config.yaml
train_examples: 15625
norm: "batchnorm"
hidden_act: "relu"
depths: [14]
wave_channels: 64
wave_strides: [10, 4, 4]
init: "lecun_normal"
optimizer: "adamw"
learning_rate: 0.0015
eps: 1e-08
epochs: 147.5
final_lr_fraction: 0.1
warmup_steps: 360
weight_decay: 0.3
Rows from block 7 of a small multi-label audio tagger, named by matrix and row number. Each number is 128 + 24 x the weight over its row's rms, rounded and kept within 0 to 255. All counts start at 0. Numbers have three digits each. After the name is the row's rms in percent of the matrix's.
After each channel's rows are labels from the 100 clips, of 14976, where the channel reaches its highest value: "responds to" is what is common among them; "loudest" is the band of the loudest frequency at the time of the peak. Only what is clearly more common there than usual is listed. The data: read English sentences (LibriTTS-R).
# conv: pointwise conv (model.blocks.7.conv.weight, 256x256x1), inputs 0-85

conv.231 106:124137145144097120104138135108138134161128112082143146143127109143095136145136139107135154147106121131116129148138144147159111154123126099122130113116105148143124139138041114119120117143131130114112131138152123126143078145135074072136109132111131115109145068
responds to: the word "not"
loudest: 500 to 1000 Hz

conv.119 096:101120116102152084153114106142148133163122128134132151090136111160135155162120091100123131126122120145104143126137160190098155130146162175080089108093137146128125115152135117139140093111126123117111110121123118150147099128163154113109116118136131126130158132
responds to: the word "there"
loudest: 250 to 500 Hz; 500 to 1000 Hz

conv.58 099:112145119092100170090070116143115152091156075145116119111153111157166132096128095118134134133148108131152074088124109121105123146105127123126135128131161128133117152116114089100120122120097149125161100155061082103110128129124120146148111124157154121132132137
responds to: the word "be"; the word "we"
loudest: 250 to 500 Hz

conv.24 101:148128118113109154083142131067115144118138126142124105153138138140106131118113156180121135124125137149125112083106094127130139109134138076102131127136146150109109116132132132112147138119097126090127132144124131098142122087138120135126166130165133087123075154
responds to: the word "by"
loudest: 500 to 1000 Hz

conv.46 101:051149176079140169142105140099154142120096115107134137171150163143079140160135161158091144108120140060126129099074141122158106097140129095132130154156137113139094145147120131125117125146137128117113175143148168112126142123150134111127108104148132114115077108
responds to: the word "say"
loudest: 250 to 500 Hz; 500 to 1000 Hz

conv.130 102:104073155095163176141110116119114154118111129117137098154127125133138117145163140075111150106130121114123119146138156092187090055153110102142090145176115085148149123126148117147099141135118120127121153121142117136117129146137097099107149125139123105124091113
responds to: the word "i"; the word "she"; the word "her"
loudest: 2000 to 4000 Hz

conv.241 100:140158145153098082146146088147131149153117152112118145158125101151093130117122091133136116150113149110110114089118120123155129170111127088104116117098049087097093131123076122136152102125132131073132122114128128094120137130135081088124101108114124129127130103
responds to: the word "back"
loudest: 500 to 1000 Hz

conv.0 103:139093106095140090158133080121137119111091089132082121100085135155126112134071139132130122135100132137102138117112130123129136062139122153083139162129128144137112089165133127116109129115118107122127102100133122117133127142156138125089100136127094099147149113
responds to: the word "never"; the word "have"
loudest: 500 to 1000 Hz

conv.15 099:137096124141114152144130127126077135119121125173152119160136143082108125129163107147118098146149093163116131143103112107192118123102141093102175092197120128133123128124099144155141107105149120116116084134112139131143139150106113128118115134136114169122071131
responds to: the word "not"; the word "but"
loudest: 500 to 1000 Hz

conv.142 097:091151148079112132131096135082137120128147096113134147111128141149116138125116117140102146127134124156113097116125080148093128132134102137115124136123136114144131094116087130095113127093137136130110095123082096162140094133162141124111179130094169112124124158
responds to: the word "said"
loudest: 4000 to 8000 Hz

conv.184 099:118096103136133132155146125116103069102145121105119084136165142115158130122136096087088106101118116160134138144126144083137149104141154076154114084129148157105154124134144097109081143120120126121107151165134158118116108121158130136103145128162102118110132140
responds to: the word "i"; the word "am"
loudest: 500 to 1000 Hz

conv.162 100:172130104141134148112128119145139112109066113148120160135124125113129097128120109145113092121133081114142130137172168126062129133149166109136115089108138145129129143119112125132085114116163109152160157122125128128123122086102145142137138157111116176106077104
responds to: the word "we"
loudest: 250 to 500 Hz

conv.115 099:117092168148163136131159147107109162169121111139149135157086067114112179144138136144160122146148132126107122148142138128136119165124125136112160130091080103150139118089122128144174124150128129092140098103147071117139066131121138101152127139114164109123176122
responds to: the word "not"
loudest: 1000 to 2000 Hz; 500 to 1000 Hz

conv.236 098:118118144153162160140130150105111083094137105122151134168120111128146169123148163119116127150141082153130106129099124132093133114048145096131169111138167100103140134116151112116145061129089118128161124133118125148108091093150159150140159105156142115113112154
responds to: the word "not"
loudest: 1000 to 2000 Hz

conv.208 101:125122138134159126136127089086131156099088101131166110144076089116082102109127118140148111148076154103127121189135122114140149108099125125162125125139150083095157114141110163207104129123116145125126131123147129139082094129116135118128109147156082111161122124
responds to: the word "saw"
loudest: 500 to 1000 Hz

conv.137 099:115131090122124094126149106121123107123115133095109102132149113152128143086175119127134132073133131115126112133149111111167142124097075103120150130124145135086144127068169130163129123071154119153111107175134140130089129108154095119100131102125091106144126154
responds to: the word "and"
loudest: 250 to 500 Hz

conv.80 101:097112150099170145157131137067096130127142104126068088141157131084127118099149106145122086122136121154130110120158137081127124124111103093127122130099164138143149136063106128167096087126135111135096150166095133114113131121085132143118133096158119145117132135
responds to: the word "you"
loudest: 250 to 500 Hz

conv.90 098:125160126155140124130127110126118123138100135099145116076147153129149086122134138124126121118150122173130074076115082110136128149138090123140090142116103109074088135119127145115134135114096127133118122111133098109126106108148099125103133116083111157098094136
responds to: the word "was"; the word "he"
loudest: 250 to 500 Hz

conv.29 104:106140119101132127154137133134118110118159145148098098125129107090094159096110109132138150038130142126134113127121132141133140160127124125116135091148109127072143064098137128110135061053138135174119100118095114108152150122146136136139154107168122144149125151
responds to: the word "is"
loudest: 250 to 500 Hz

conv.6 098:107084106157124145152139143144121134161129127104115110137106130094178136142133140124124109098088115132132143096106163139182108163179143109091176149096128123109136146100111154122120123105147122128057122124161103071136136113072138130114148075139143099132114151
responds to: the word "too"
loudest: 2000 to 4000 Hz

conv.222 102:118131112145113059113108065131105141124114140130139130106102070132077145137090118146163131164123163150117144122110125124088120134128120136149080112099101101179139120131111118138128117170132138112145107111131086101119120166135129134088092139044121101172090112
responds to: the word "about"
loudest: 500 to 1000 Hz

conv.20 099:201122117143122122120150125146118153135130138152171130133091119131107128130089089132150134145156095117124172131118085125149141151133121129144124147102139151143150131141098139089143138109112109153124129120114085117138147129110078135121106145114116146129106141
responds to: the word "not"; the word "what"
loudest: 500 to 1000 Hz

conv.196 099:118133115103151167120116084122132153102116051135135052157135133122169142116102146145134141119093118125086089155147126084145120045136132110102084171183130156106150136128141105075118129106151141153112117142134074139124071152132136130105169138116146131142089104
responds to: the word "all"
loudest: 500 to 1000 Hz

conv.39 099:119103136126139117145133136136057133130128131149147146133145148142136125142135107145148140159154131171136081147141088113139111114119108131134105128133091115151098081128111130147109116132119114090141110148099096160130106119185142146115129132125119132158112124
responds to: the word "was"; voice: male
loudest: 250 to 500 Hz

conv.14 102:161129164136157146118131104120135111144143091140123141132146122119129129133110088134162118157119127152084146124101103127103180136097152133122147049106154128098129102127108105171144089120102121114130094101097108094129106123130122110095090115116148120132172130
responds to: the word "but"
loudest: 500 to 1000 Hz

conv.154 099:132081123152177116160169137157106141133089166097102127144132183131143112147146135152135121152175101122086056108107108102134087160119139107152111122142134085141113162122136119126162096158157143088144149141107137131101112102181145148133138124092148147119140131
responds to: voice: male; the word "was"; the word "his"
loudest: 250 to 500 Hz

conv.92 097:100149113131153136146119121101148107111098165121116129137193130126108157142136178103112121094142093163103103135127147114094131136135121110126107112114167129126148148102133062105124119126113132160120153178172130117134115095153135134123131147126117119137088130
responds to: the word "i"
loudest: 500 to 1000 Hz

conv.155 100:114149135124147105133097111141132139140131136134129098074122116153136145103114142140141125152144139145123092112082152128130121136157125132145110137162174114155133145106102101104117121153139153141138100134140137092106090109150138138114092122153154095118123145
responds to: the word "we"; the word "be"
loudest: 250 to 500 Hz

conv.23 100:119144173107125129077102114126170154157118089130132153143087150135103157144144147126150050135124130139132128090141148106116125147088119096155118128076106108141113128095123122126138128144141156139135062135106111118110087134088135144109130117143167150172127136
responds to: the word "be"
loudest: 250 to 500 Hz

conv.19 100:126116127130058145113123109147131136131153128092079086133123130139150091127102106152142091135092138114125168110132139101159171145118101130146132145150158164124131130125105162117121155119144137209100075099086120107139153088128037149115138099129115094128096143
responds to: the word "could"
loudest: 500 to 1000 Hz

conv.103 100:138115123112092193141143188094081171127156112136131111170137108130148138113149091141098113122132107172148123169130134154133108127112135109131148163131148140181129149102097142074163124118089104150138118115099130077144110104144118111171155146162141146100090140
responds to: the word "my"; the word "i"
loudest: 500 to 1000 Hz

conv.188 095:111148102113138110107097071136140138147138137141102104085130119179104118146129148108093087126119096155126118142106164123144164135094121170110045106125139141152098113145121108106125167157108097124145124166099126126146112151137149133119127142098123100123143130
responds to: the word "there"
loudest: 250 to 500 Hz

conv.221 100:091156106096117079088133130094126114132118124061121110124127141128110125148130107128110158116069138124146154130142117123118080145112110120136127137120122174155120144127130122126103146113134137127119155162114134112136088128138075126157139118096109104120107118
responds to: the word "said"; the word "had"
loudest: 500 to 1000 Hz

conv.65 097:162112112149102090097158069129141105158144152158112117146141147117115131090103098153132131133112087111090131138135103113153154138111125093113117093140127129138141081135115096146148111130149183102099121127131124159120112122148121081113115119120133071108112080
responds to: the word "but"
loudest: 500 to 1000 Hz

conv.152 098:103097139179101133115135081136139144085141137132140092110164138145091157145104125118153129138091074085096126140143152116164160131124132122139074112122105146128151043135126088138121155123133157167117133149155114178170139101172102142112114137101111106136096138
responds to: the word "no"
loudest: 250 to 500 Hz; 500 to 1000 Hz

conv.60 100:120138130076109138135085142114147158124174138095138142114121082151109110148110119151139164121120119135121121142106112144094165131099126157116142151112148119134146082124106124111126080107129141118109116132054075125140150098124143107141122115143167105129146146
responds to: the word "there"; the word "is"
loudest: 250 to 500 Hz

conv.62 098:073127095158139121100145129130142105100095115141089092100139124132189119127132104156098130150136110093119093128083119129145111129133164083110102095137138104140124123129125124110118125145080138108131150125113145114104114110129153130085156130120141110053124113
responds to: the word "from"
loudest: 250 to 500 Hz

conv.47 100:130149087143116094075095145146109148109132079095082117115100124100125066089139159136143114129106125144094150105103125093128148116134129131153112120131180157077113168094119091112122098138146123138092125102137109125125128113106105154163121049130138113095112129
responds to: the word "could"
loudest: 1000 to 2000 Hz

conv.182 100:093134181105118170090103141135148143127129111124135167137124098139118118126131148144151120158135144080162162122130111123120136116141124153108077138172113122161120120144084122125106146130127119158142146147114155117117162104125123126166148158137101089149115096
responds to: the word "saw"
loudest: 500 to 1000 Hz

conv.248 097:125127107103119130077129151097124119115070151089136119153142122141128148134130121146160084148124159169133136131144148139117169101107086139132132134124141150096167117160157167149136119124185132148092104171141086149122112100129112127130125096114095106149083143
responds to: voice: female; the word "all"
loudest: 500 to 1000 Hz

conv.82 100:097100121110145119125120109090160162107119135141089128120109156136105120133143120140160120138094125100103124069107157139129153154117139106134110126143156095123114160139149151112131163140125124136105127071121153143108155109173110126098131073129103155167138122
responds to: the word "very"
loudest: 250 to 500 Hz

conv.193 097:146145134100116132156085136130114156157116118100167144135128107136091106164161109131150139136120122130152163086123140159157161123166119130151119151136162163094093120113097143141108146127163081146075126125127162117128127120122100116088104101129115074125141139
responds to: the word "it"; the word "is"
loudest: 250 to 500 Hz

conv.104 102:107119114134088126153128097106178116132136173120122133104113143151139122155134129163141120123110106076117132141108142155117148136169147132118114109103141157096135130142118094108117122097092146137131146139129139118159173094151112131118152143107105108091112118
responds to: the word "there"; the word "they"
loudest: 250 to 500 Hz; 500 to 1000 Hz

conv.159 100:139153128144124102123152131118119152138114098108150094108097150144122122114098124141114156148105108114104130127125144114152109082133092133143129157159147162150114118127117142080090150133132118111132121122142117092160124143147121104099158128170136093168078094
responds to: the word "she"; the word "said"
loudest: 2000 to 4000 Hz; 500 to 1000 Hz

conv.57 100:128162151101120086124148161143141154121120144151115134163156108134102136085130128139135093110140172150153102144181129071103137133137128109106128138099144072108150102148132115134119114122135190122142102097127126110105128108094135116113144153111113144121099158
responds to: the word "by"
loudest: 500 to 1000 Hz

conv.34 097:149117124134119129145133139103104132138141126144139134132124108122144133162105131107154112102125115114168147161136106123102137176091106108159180146108136094125128130152136159084122154134145134153143152083133117136080094110136100121148145131136123116111122101
responds to: the word "out"; the word "not"
loudest: 500 to 1000 Hz

conv.125 102:082143126106145123140124124122127059131156135129155134138136105121135202159142126069122136099099129152113127143122134133064129135106145143120141089131126129121135137119122087103136129110107153121178102107082129120155135139142155151136163130153148064154087160
responds to: the word "no"; the word "not"
loudest: 250 to 500 Hz

conv.209 098:128107156110139147133157166093121161149118108117115119127144127133120122146115096088079153115132130124110113163094113136180150133130136113166208119120135120141125096102094128120152106177124136094104153133128128163088118123147105087081143118142135116114140143
responds to: the word "i"; the word "not"
loudest: 250 to 500 Hz

conv.63 098:098136094118125150140155152099084109156104123193098109119172138092121128162149092059109102121144096130115171138092158125173119123126138120157156118113117159149151133092115087116135092160143133138074187180112155137106113138097114133063131121142140108075109151
responds to: the word "i"; the word "you"
loudest: 500 to 1000 Hz

conv.202 098:148144107148090130139163069131127141071093137158062121083117156151148126145150096166124127152128119101124143140153129140145168132090135123102072142122162134152095119169176131112115122141103107119123135129090157129152102120146083141090126131086100129132130118
responds to: the word "they"
loudest: 250 to 500 Hz; 500 to 1000 Hz

conv.146 102:152142130110139138141155104157142170130173133148101126131135121151126115110157101095157138167124136118116127088085088149131197101147126143124139138122151130129126121135171126132148086162156141098122147119142102123147150076153096110171100159134170117114209138
responds to: the word "it"
loudest: 250 to 500 Hz

conv.91 099:147096164149139149094114127171079124078148138142150116115146128122142138118106112104084155136117146178109141135133109103097141140152114130137139136163128207139108149114162112146115137130154071114138189110154140078153096114131148109139120134148130135124143125
responds to: the word "one"; the word "what"
loudest: 500 to 1000 Hz

conv.223 103:151142145135098137118110061124112112190111141107126170142097134136125109159138132107160119145104124086129164124155120112138090143155129119094127121077088164126093123163076142144127128139168127151147095144128123145144065158122104114126101139133131149138116065
responds to: the word "that"
loudest: 500 to 1000 Hz

conv.36 099:153145090125108094150158099120119165117106094173117109116119091119133119121123091145129135170161140141132096112142084135158126114143134112111131135122132107162113119126119090114083089168098124145141112093116114113126083099073136103115128138092132167169157142
responds to: the word "she"; the word "said"
loudest: 2000 to 4000 Hz

conv.30 097:142156081112123155142147150117104176147119135116132145182133130126159158147141088124107146146158088146147136108128134148089108134103175123107154168084154140141152154150080125105124070102095125121109132118126159122123103120093135130098119143132109155109080136
responds to: the word "said"
loudest: 500 to 1000 Hz

conv.28 098:135101127148176111129116114147154123147105153132119102127122138140157157120103136120139096121152125108059154135128123136130129148151152080115105127147116113152146138114104050114118114115126132113107105117147139102110086085139133121104112089130132104085128118
responds to: the word "you"
loudest: 250 to 500 Hz

conv.78 099:120136117152136127127116088093156105095098122072143100114150147108103144145096110150095171117109108158100105123121144123136150117112127087152154089083109140116151101107093129128100112128125098122128132139149174177160115091159113136085159126130095133114125143
responds to: the word "no"
loudest: 250 to 500 Hz

conv.102 105:133159140111132119132117093133132122097141114156112105132123136090108115114087088107116156118141163157130138143090067094064140116042102130123169091105138131073151123121110146156127112099104105118156103094114128100141100109110111136089127132139115157103122106
responds to: the word "but"
loudest: 500 to 1000 Hz

conv.161 100:144106131144146158118145113133137125107148146123146141103162125117106132138159129084127155173137110114114108130119140160129160136144149109115142125158147102132122147125184177143147128152160120132120162130142095121125141069129126115132127156140156089130154152
responds to: the word "very"; the word "is"
loudest: 250 to 500 Hz

conv.201 099:134129124144138118110134126141113142106158126130141086125123172111166178141162133126142136109141138099105098134061134116129169141096123127159172145124158110110125176115146145091146131126086136096122136152156103089090081120200096109092116149105119083067136102
responds to: the word "not"
loudest: 1000 to 2000 Hz; 500 to 1000 Hz

conv.164 099:142131144081178117175145103094118157089110137120127123152134123140150150131146151116155109113071121093126085144179146105119144085092092116121110147152147145105135146120175117135098149124161124122125123140140121138101126105148125090120152054124140112177104140
responds to: the word "all"
loudest: 500 to 1000 Hz

conv.186 099:137130071145106126117106113131116152112121115146155105114113106139141162129092048147117103140123088144151137144107098111110130130100121175156096177113118133132134123077130164068113161120095105170126092093098092121148141126121093164167139122099106145129084162
responds to: the word "what"
loudest: 500 to 1000 Hz

conv.100 099:091144133120095167101104088126114157160120132103159152141088104124091141141082077141140111117103118129154135137111146135115106140107143098146115137126118131079128118134141137151090114086100151104140103128115129126135122117135142151100131142133152131119083131
responds to: the word "back"
loudest: 500 to 1000 Hz

conv.166 101:145134098152161074131130108091049102144121144162130142137157156160133088121128138096138125144100096132155126111102134117156108139132121119123129094128113147139105120146155118134169117135158118173156131163122049119137068145108149144116103151103171108098127089
responds to: the word "that"
loudest: 500 to 1000 Hz

conv.147 098:138108138092123136100139130106148157156138163154087137142185103136148140083115148152150089126123123125129159111143112093070157122113147098095139099107155146106123108160173085115171152099110154105121155131106127108115132140133109118125121118162111094146128085
responds to: the word "by"
loudest: 500 to 1000 Hz

conv.96 099:131106125147125137176125096088141139137138101114130134085158159098107160120090095126156140180099082120091123147129118113133128104102114149140100107108124152123151091141152108073102106148166158180085114156138110094125112163159051108115115086135096112163116137
responds to: the word "all"; the word "saw"
loudest: 500 to 1000 Hz

conv.158 107:126118110106120125128082117115120119099158114114097116127116122115131094147134118114142111113106138158115134116125077125064164127136117161105145123147140168055125121135113135129160072099125117108110132120109101124134140141093142134142149099152156152154097146
responds to: the word "good"
loudest: 250 to 500 Hz; 500 to 1000 Hz

conv.49 100:130142072136053084115131141126155140060108138117144085085149107125123157130119137118133179104117153133120128152154131125133152153139112151122114119083070119139167095123129096149122125133117123148144112140131142154130159103136119132093119157100075130122115166
responds to: the word "one"
loudest: 250 to 500 Hz; 500 to 1000 Hz

conv.198 100:137138102139144116045138109157140112071106130114106102102106146109140139158120089128127070133128113143125125107107091082099143132080123131096116084118140111073127149151141143111151140099125141133157092086077114094131126134134109147094128145113114187136123114
responds to: the word "must"
loudest: 250 to 500 Hz; 500 to 1000 Hz

conv.216 102:115145117115150131121127183144124104132132142095144127128146120105093190196130128062121139104123070103103130108080144142128125148126123120109152132101089142142132123115138115087114111109125112149129111118118131129156138158113143144123133129135125090146101151
responds to: the word "not"; the word "no"
loudest: 250 to 500 Hz

conv.56 100:139120088073143143120110144136122153149123144124126097144092117133137083158135131139127128114095122141122156105123161114150114135131124132148151176166117141132110185147132131108122160147142113141131162081108122158107120139131146139106114095117143084052075097
responds to: the word "his"; the word "had"
loudest: 500 to 1000 Hz

conv.211 100:134166066127115034126143153126104116149117160124140134161120109132131152126113078103120149121087133148117127128090113122099148177095149124104134125064116129146145145102116101108137107133116118133121096128137112100111150112096086120118123153113098111144144124
responds to: the word "but"; the word "that"
loudest: 500 to 1000 Hz

conv.178 098:136148113108139073103143077154103129136155168161133128132151115126153109137110084114141098098125112138111110097142132122056153168110114111110123133112108094140138126154176102139131131097098120144161099104110122116121131109128127148097098138132123148135149117
responds to: the word "what"
loudest: 500 to 1000 Hz

conv.51 096:157103129133119097141173135176147091147141147092128151137108117142115109157141116089133128104090146118167148096113157161143162182129132126130104129115166139095122147143116173163121170107171132082135103115125157101118082124128099139120115147140119103134152107
responds to: the word "what"; the word "one"
loudest: 500 to 1000 Hz

conv.145 103:138115112154122074099168073140126086134148144126119076143124125123123130118069112124128125067121130106126122117121149121148163152124126087125108107137121119084116101146138134087171122096148123132110091136142096166121120093147086115117090134096105137115107094
responds to: the word "what"
loudest: 500 to 1000 Hz

conv.179 100:141113098152103084079127146122114113130100094158124101122119078123139125122098120134124130146115123152100156133104086118119128160109115144113153116108123126154140117129109137113094134154148127134141077104123115088111045142087099113117111140116105152138094124
responds to: the word "out"
loudest: 500 to 1000 Hz

conv.88 100:097066070150132100155130127106108133126153108146134083092079073092141158149141159128130150117107130120092113100076116129143128161153138116103163122111137132119127152094120139144177094135154130138121106097115118122123086122134159122124162109122155124117115130
responds to: the word "too"; the word "two"
loudest: 2000 to 4000 Hz; 4000 to 8000 Hz

conv.12 099:123141173121133127127133123145096115091150088156124169123132080165095132141118127123086159125135081145140116087101104145097154082147091154130099164142090126144123108138133152113112157123129100127120154144120138108131144142166148110152137097140139118119168135
responds to: the word "his"; voice: male; the word "he"
loudest: 250 to 500 Hz

conv.75 100:124113127145161128115143147097145096108134106119128066092126110118154155109130164106098134148132086141130083131081099119139070103140139124088128098115105109159127120132155125051124091149122124112113114140148093114127098112112159085114134108118142098137105132
responds to: the word "so"; the word "said"; the word "she"
loudest: 500 to 1000 Hz

conv.218 101:136121132130141104135150113146103150154109167142117148137118166146051080143169105134144106148128130128131114112126193159166142153107110139145098123119079116109098110138092152144164122136118167119125124150088109146135173154158122148128106131066132133108147116
responds to: the word "his"; the word "is"
loudest: 250 to 500 Hz

conv.26 101:160183078115123137146126108107088177114112146141108112155126145145104114127129128105149116140120138134111110102136124124136135108116124113127133115117145180101107117150133092157134118113065104116075140093118139168162104145169061091060104110125131045156117105
responds to: the word "by"
loudest: 500 to 1000 Hz

conv.126 102:145113125109163113133107100120129131119117146089136127129156155130154084138095131098138113096101182131091143103138075098134132137143124093113148148112134118078137081156132108137100159131095163117093139112133145158059126113144105098107117086109120138116122130
responds to: the word "i"
loudest: 250 to 500 Hz