config.yaml
arch: "tdnn"
model: "multi-label audio tagger"
dataset: "read English sentences (LibriTTS-R)"
train_examples: 15625
noise_aug: 0.01
input: "waveform_16khz"
norm: "batchnorm"
activation: "relu"
depths: [14]
kernel_size: 3
wave_channels: 64
wave_strides: [10, 4, 4]
widths: [256]
num_labels: 200
mixing: "mixup"
init: "lecun_normal"
optimizer: "adamw"
lr: 0.0015
beta1: 0.9
beta2: 0.99
eps: 1e-08
grad_clip: 5.0
steps: 18000
batch_size: 128
epochs: 147.5
lr_schedule: "linear"
final_lr_fraction: 0.1
warmup_steps: 360
weight_decay: 0.3
Rows from block 3 of a small multi-label audio tagger, named by matrix and row number. Each number is 128 + 24 x the weight over its row's rms, rounded and kept within 0 to 255. All counts start at 0. Numbers have three digits each. After the name is the row's rms in percent of the matrix's.
After each channel's rows are labels from the 100 clips, of 14976, where the channel reaches its highest value: "responds to" is what is common among them; "loudest" is the band of the loudest frequency at the time of the peak. Only what is clearly more common there than usual is listed. The data: read English sentences (LibriTTS-R).
# conv: pointwise conv (model.blocks.3.conv.weight, 256x256x1), inputs 0-127

conv.253 099:149143156139094127095102152116097154178092110154112128114104122146124131174145102139112144136119133113114103118171145115151141162131115113149117095128122113106152127158109150135091142124130136086111133128120148128134133153110147107145151142127103130109136099126122095183086101105134131098154066161105086137123154125186126144138093130117131140131130127180135160111139130103138068181111
responds to: voice: male
loudest: 250 to 500 Hz

conv.159 099:101165136091120147095143156120110144106126121106091115146112115163186109138157094114049160138110125147072112138076132084113134133117122121109146084163068125147092148114148158112143127145127179160121168170141134118121118093140143091142145137145146157086083174160161160136145122183120106163127141096096128147107132141086076132163110112115146133130138137116130106122122146166116142121163
responds to: the word "i"
loudest: 1000 to 2000 Hz

conv.4 099:133107089139103157048118145136174147084107089127122111117129139113125145134136123116100127119156124100155118136094122099113089135135128150114177112170118110125081139119126099149140074147129187123109131095135128139122087103123103119109095111163131119116110118135063198107133166128147130147133093152135122097111109120071115137154116126159161117146118119151129118095110115152082158150122
responds to: the word "i"
loudest: 1000 to 2000 Hz; 500 to 1000 Hz

conv.63 099:126115139090085127144154150154105118137132132149117124151150143114151081177106128068074149114126138129138172098115115140079084127145115112133085129135133153149149110128146132111067122128082118125148140162145129154140108149129136125087104103142110111141140145141131147123181105101092159125100113108107133122158165142137182138182097119157135099178163087177150146163161122122075141151147
responds to: the word "i"
loudest: 500 to 1000 Hz

conv.16 100:099142115180120097128127170161137170146106096119142128073158134118136145122157106152096136143180162127092133136103081120097155138087113128129138131098147173093101152123069110058163134142105100128147145112134128098108130129144117168121138117144112128101151164126129168109141090138153109118124099134118132071080098117138123123125136120077117154096160120111111115113157113129145163109120
responds to: the word "you"
loudest: 250 to 500 Hz

conv.203 102:135119096073090130104091126118112128100084112127117162098136104166130127102097087110095145131119146122135106151126125107086136115161143132104084123121139149139123127133131141127136141171134142136169114118133128112085128083095137135161111147133094162147091128111111140144139116141103131133146108131113121077109143156155132129156113164140128134154135139147103157098122101111103160147178
responds to: the word "not"
loudest: 500 to 1000 Hz

conv.61 100:141110163168147127132120119087135155115114132112121133152128128142151122157100119128131129129090135112124102128126144144144134137121107100135139092112121147144101145114140132167107110136105112082133141104125073148151138162095129082101100103090139094146139137070116068111121122129123089166102137117069147122088141116103103129089114134165105125127128119097104041164097154168148102086103
responds to: the word "do"
loudest: 2000 to 4000 Hz; 4000 to 8000 Hz

conv.91 100:110101096165139175119111176130154124084136098125069129137152181130109127086066098085122164128140115116121090153120099154057134119150132150118138098100147105138133131102120140115131164109143150122090119155141167102100133142155060142086107138147146148159122107119112117107134153121123130150089129087075117132119077113116131126157126099137167112118098144095138119138147100113067141094134
responds to: voice: female
loudest: 500 to 1000 Hz

conv.158 097:114126126154178148128126117080155094133101153102124132119118120130093129118133160094156133123108103152088136157141118126144139147109119140115097141172127133107098124082136073115137148162143087135092123096093143114158095113074123135108124140128082142114127110111173106118146144084129120131116152157081102132126154095136122115097090080149103124134130097102141107166153137116151123104146
responds to: the word "not"
loudest: 500 to 1000 Hz

conv.197 102:116139133163093124124112095092104083136126094104154088127103134119143134146136128163137091095138105122076132178110083161155107133126115092155171115070118153100135149157129110127145116143159138140099115169115141124095117107105123122158153117102097108136117155166119117102148118146144133041121121140128100118131124112178129060104133131076137095110142092117132126130087143122129116159127
responds to: the word "i"
loudest: 500 to 1000 Hz

conv.179 102:091097117159126147104172103127107158135126107135108080134125120115051136097106117143121099140139166103127140051126070128084147113109095147116104126147100118115122112120146110080169144113121142145135134161170139159140113136139134110078144139106106153123132113110084131122142107118152123105140138135140119120143111127060111099103133110088109111151088143144149119126115134121089119080122
responds to: the word "my"
loudest: 500 to 1000 Hz

conv.134 100:101121104130120126132151096097135162080103134140126088142112126128132093162148138153120064127082154135123067145099137093167138141097166141107121085135094068157163145125118067127174122128147148146100141124071132097114122127142121143149165141125113097092144131125115089133147153156119106119142120110134136148115134100123132123139138122127125093109097108107116116139148157130121083141136
responds to: the word "i"
loudest: 500 to 1000 Hz

conv.94 100:117125137118131166110185096133138132133103097070118126116089119067135157118136119165136150106149097115153165166109123119128105148079148147111102139104114088127139139146144127145113097154147125104122146135133135072112085137085100107062150114160114130087140143142139121144118180132117120111102124129157071113101148125114125118138096107137146139132150147172097102126083139135120151112116
responds to: the word "not"
loudest: 500 to 1000 Hz

conv.103 100:089128154136151164158134116103140134126130136126123122166160129152117137117107114136151095157127083121140132107103141162109117173127122145106106148096126116082110126096118104028142116136141103133135073108146101100159119137120136064118100161144084135141133163097150107100145161117178132144128104122121143150106137119093130118079078130091129151104109119141118104136078113105119133120159
responds to: the word "be"
loudest: 500 to 1000 Hz

conv.102 098:103128093103093138137100145119115135119115139147187137110167137081124147110127159150097118127119082129132144114138128143128094155154119095097114146150117104094146124147113150147133138108085157130132107131150138121104142143167154119146156085123132131123120115147082138084164105135099081119164172121127149138185140140106112078156144160131101162130173130131144132137164130186129118146192
responds to: the word "she"
loudest: 250 to 500 Hz

conv.180 099:113099136126122116146098129128138202129130123130078081076156114135123119132099119098110079088094146114130177116127106104100103110131160137183131137169094157121098108153122134164092092107142117091125114120123106107168121154122139139172091116162168099137113125118104152094124134103112143124167114116117129146132115154144140090126075140074118161107181147154135138117145147141100153147095
responds to: voice: female
loudest: 250 to 500 Hz

conv.18 099:110131077115129159083140118123147131102088163129130146076136152137118120124125104122150133107110101141109161113174127126083109124114119128136069089130106126142126083144098125152106081103163149153158131139078117144146120081133149146180116109150125118094123137149141137104118123150126132120161159088124117136120139114167118120095142143092138168133152143120097086108149139112138187095125
responds to: the word "not"
loudest: 250 to 500 Hz

conv.54 100:112124118079130186116124115082131088134123128120142146117166114142123125141114115136128081136116132132143135141113111130124117118097119131097123079123150161135112152118148112139124150115171125130141154136150128146134095132123149146120119148100156141092149157092075130113119147080145129144136133169114132167131119135128141146130100115140074139103094158114110087122109168162163141140116
responds to: voice: female
loudest: 500 to 1000 Hz; 250 to 500 Hz

conv.226 099:113129112171138112152114152115151106097141089108181134081140151133122127132121175120141146117144105149117160127138106136126085098139123117092132147082173060136149162105104108115162108137106131150143150102133112142138186151153106122077103128072121136101132145112153117155133127114116125132124132098089140148130098122098140162148111099137135113117120138091117126091158091142110126066142
responds to: voice: female; the word "i"
loudest: 500 to 1000 Hz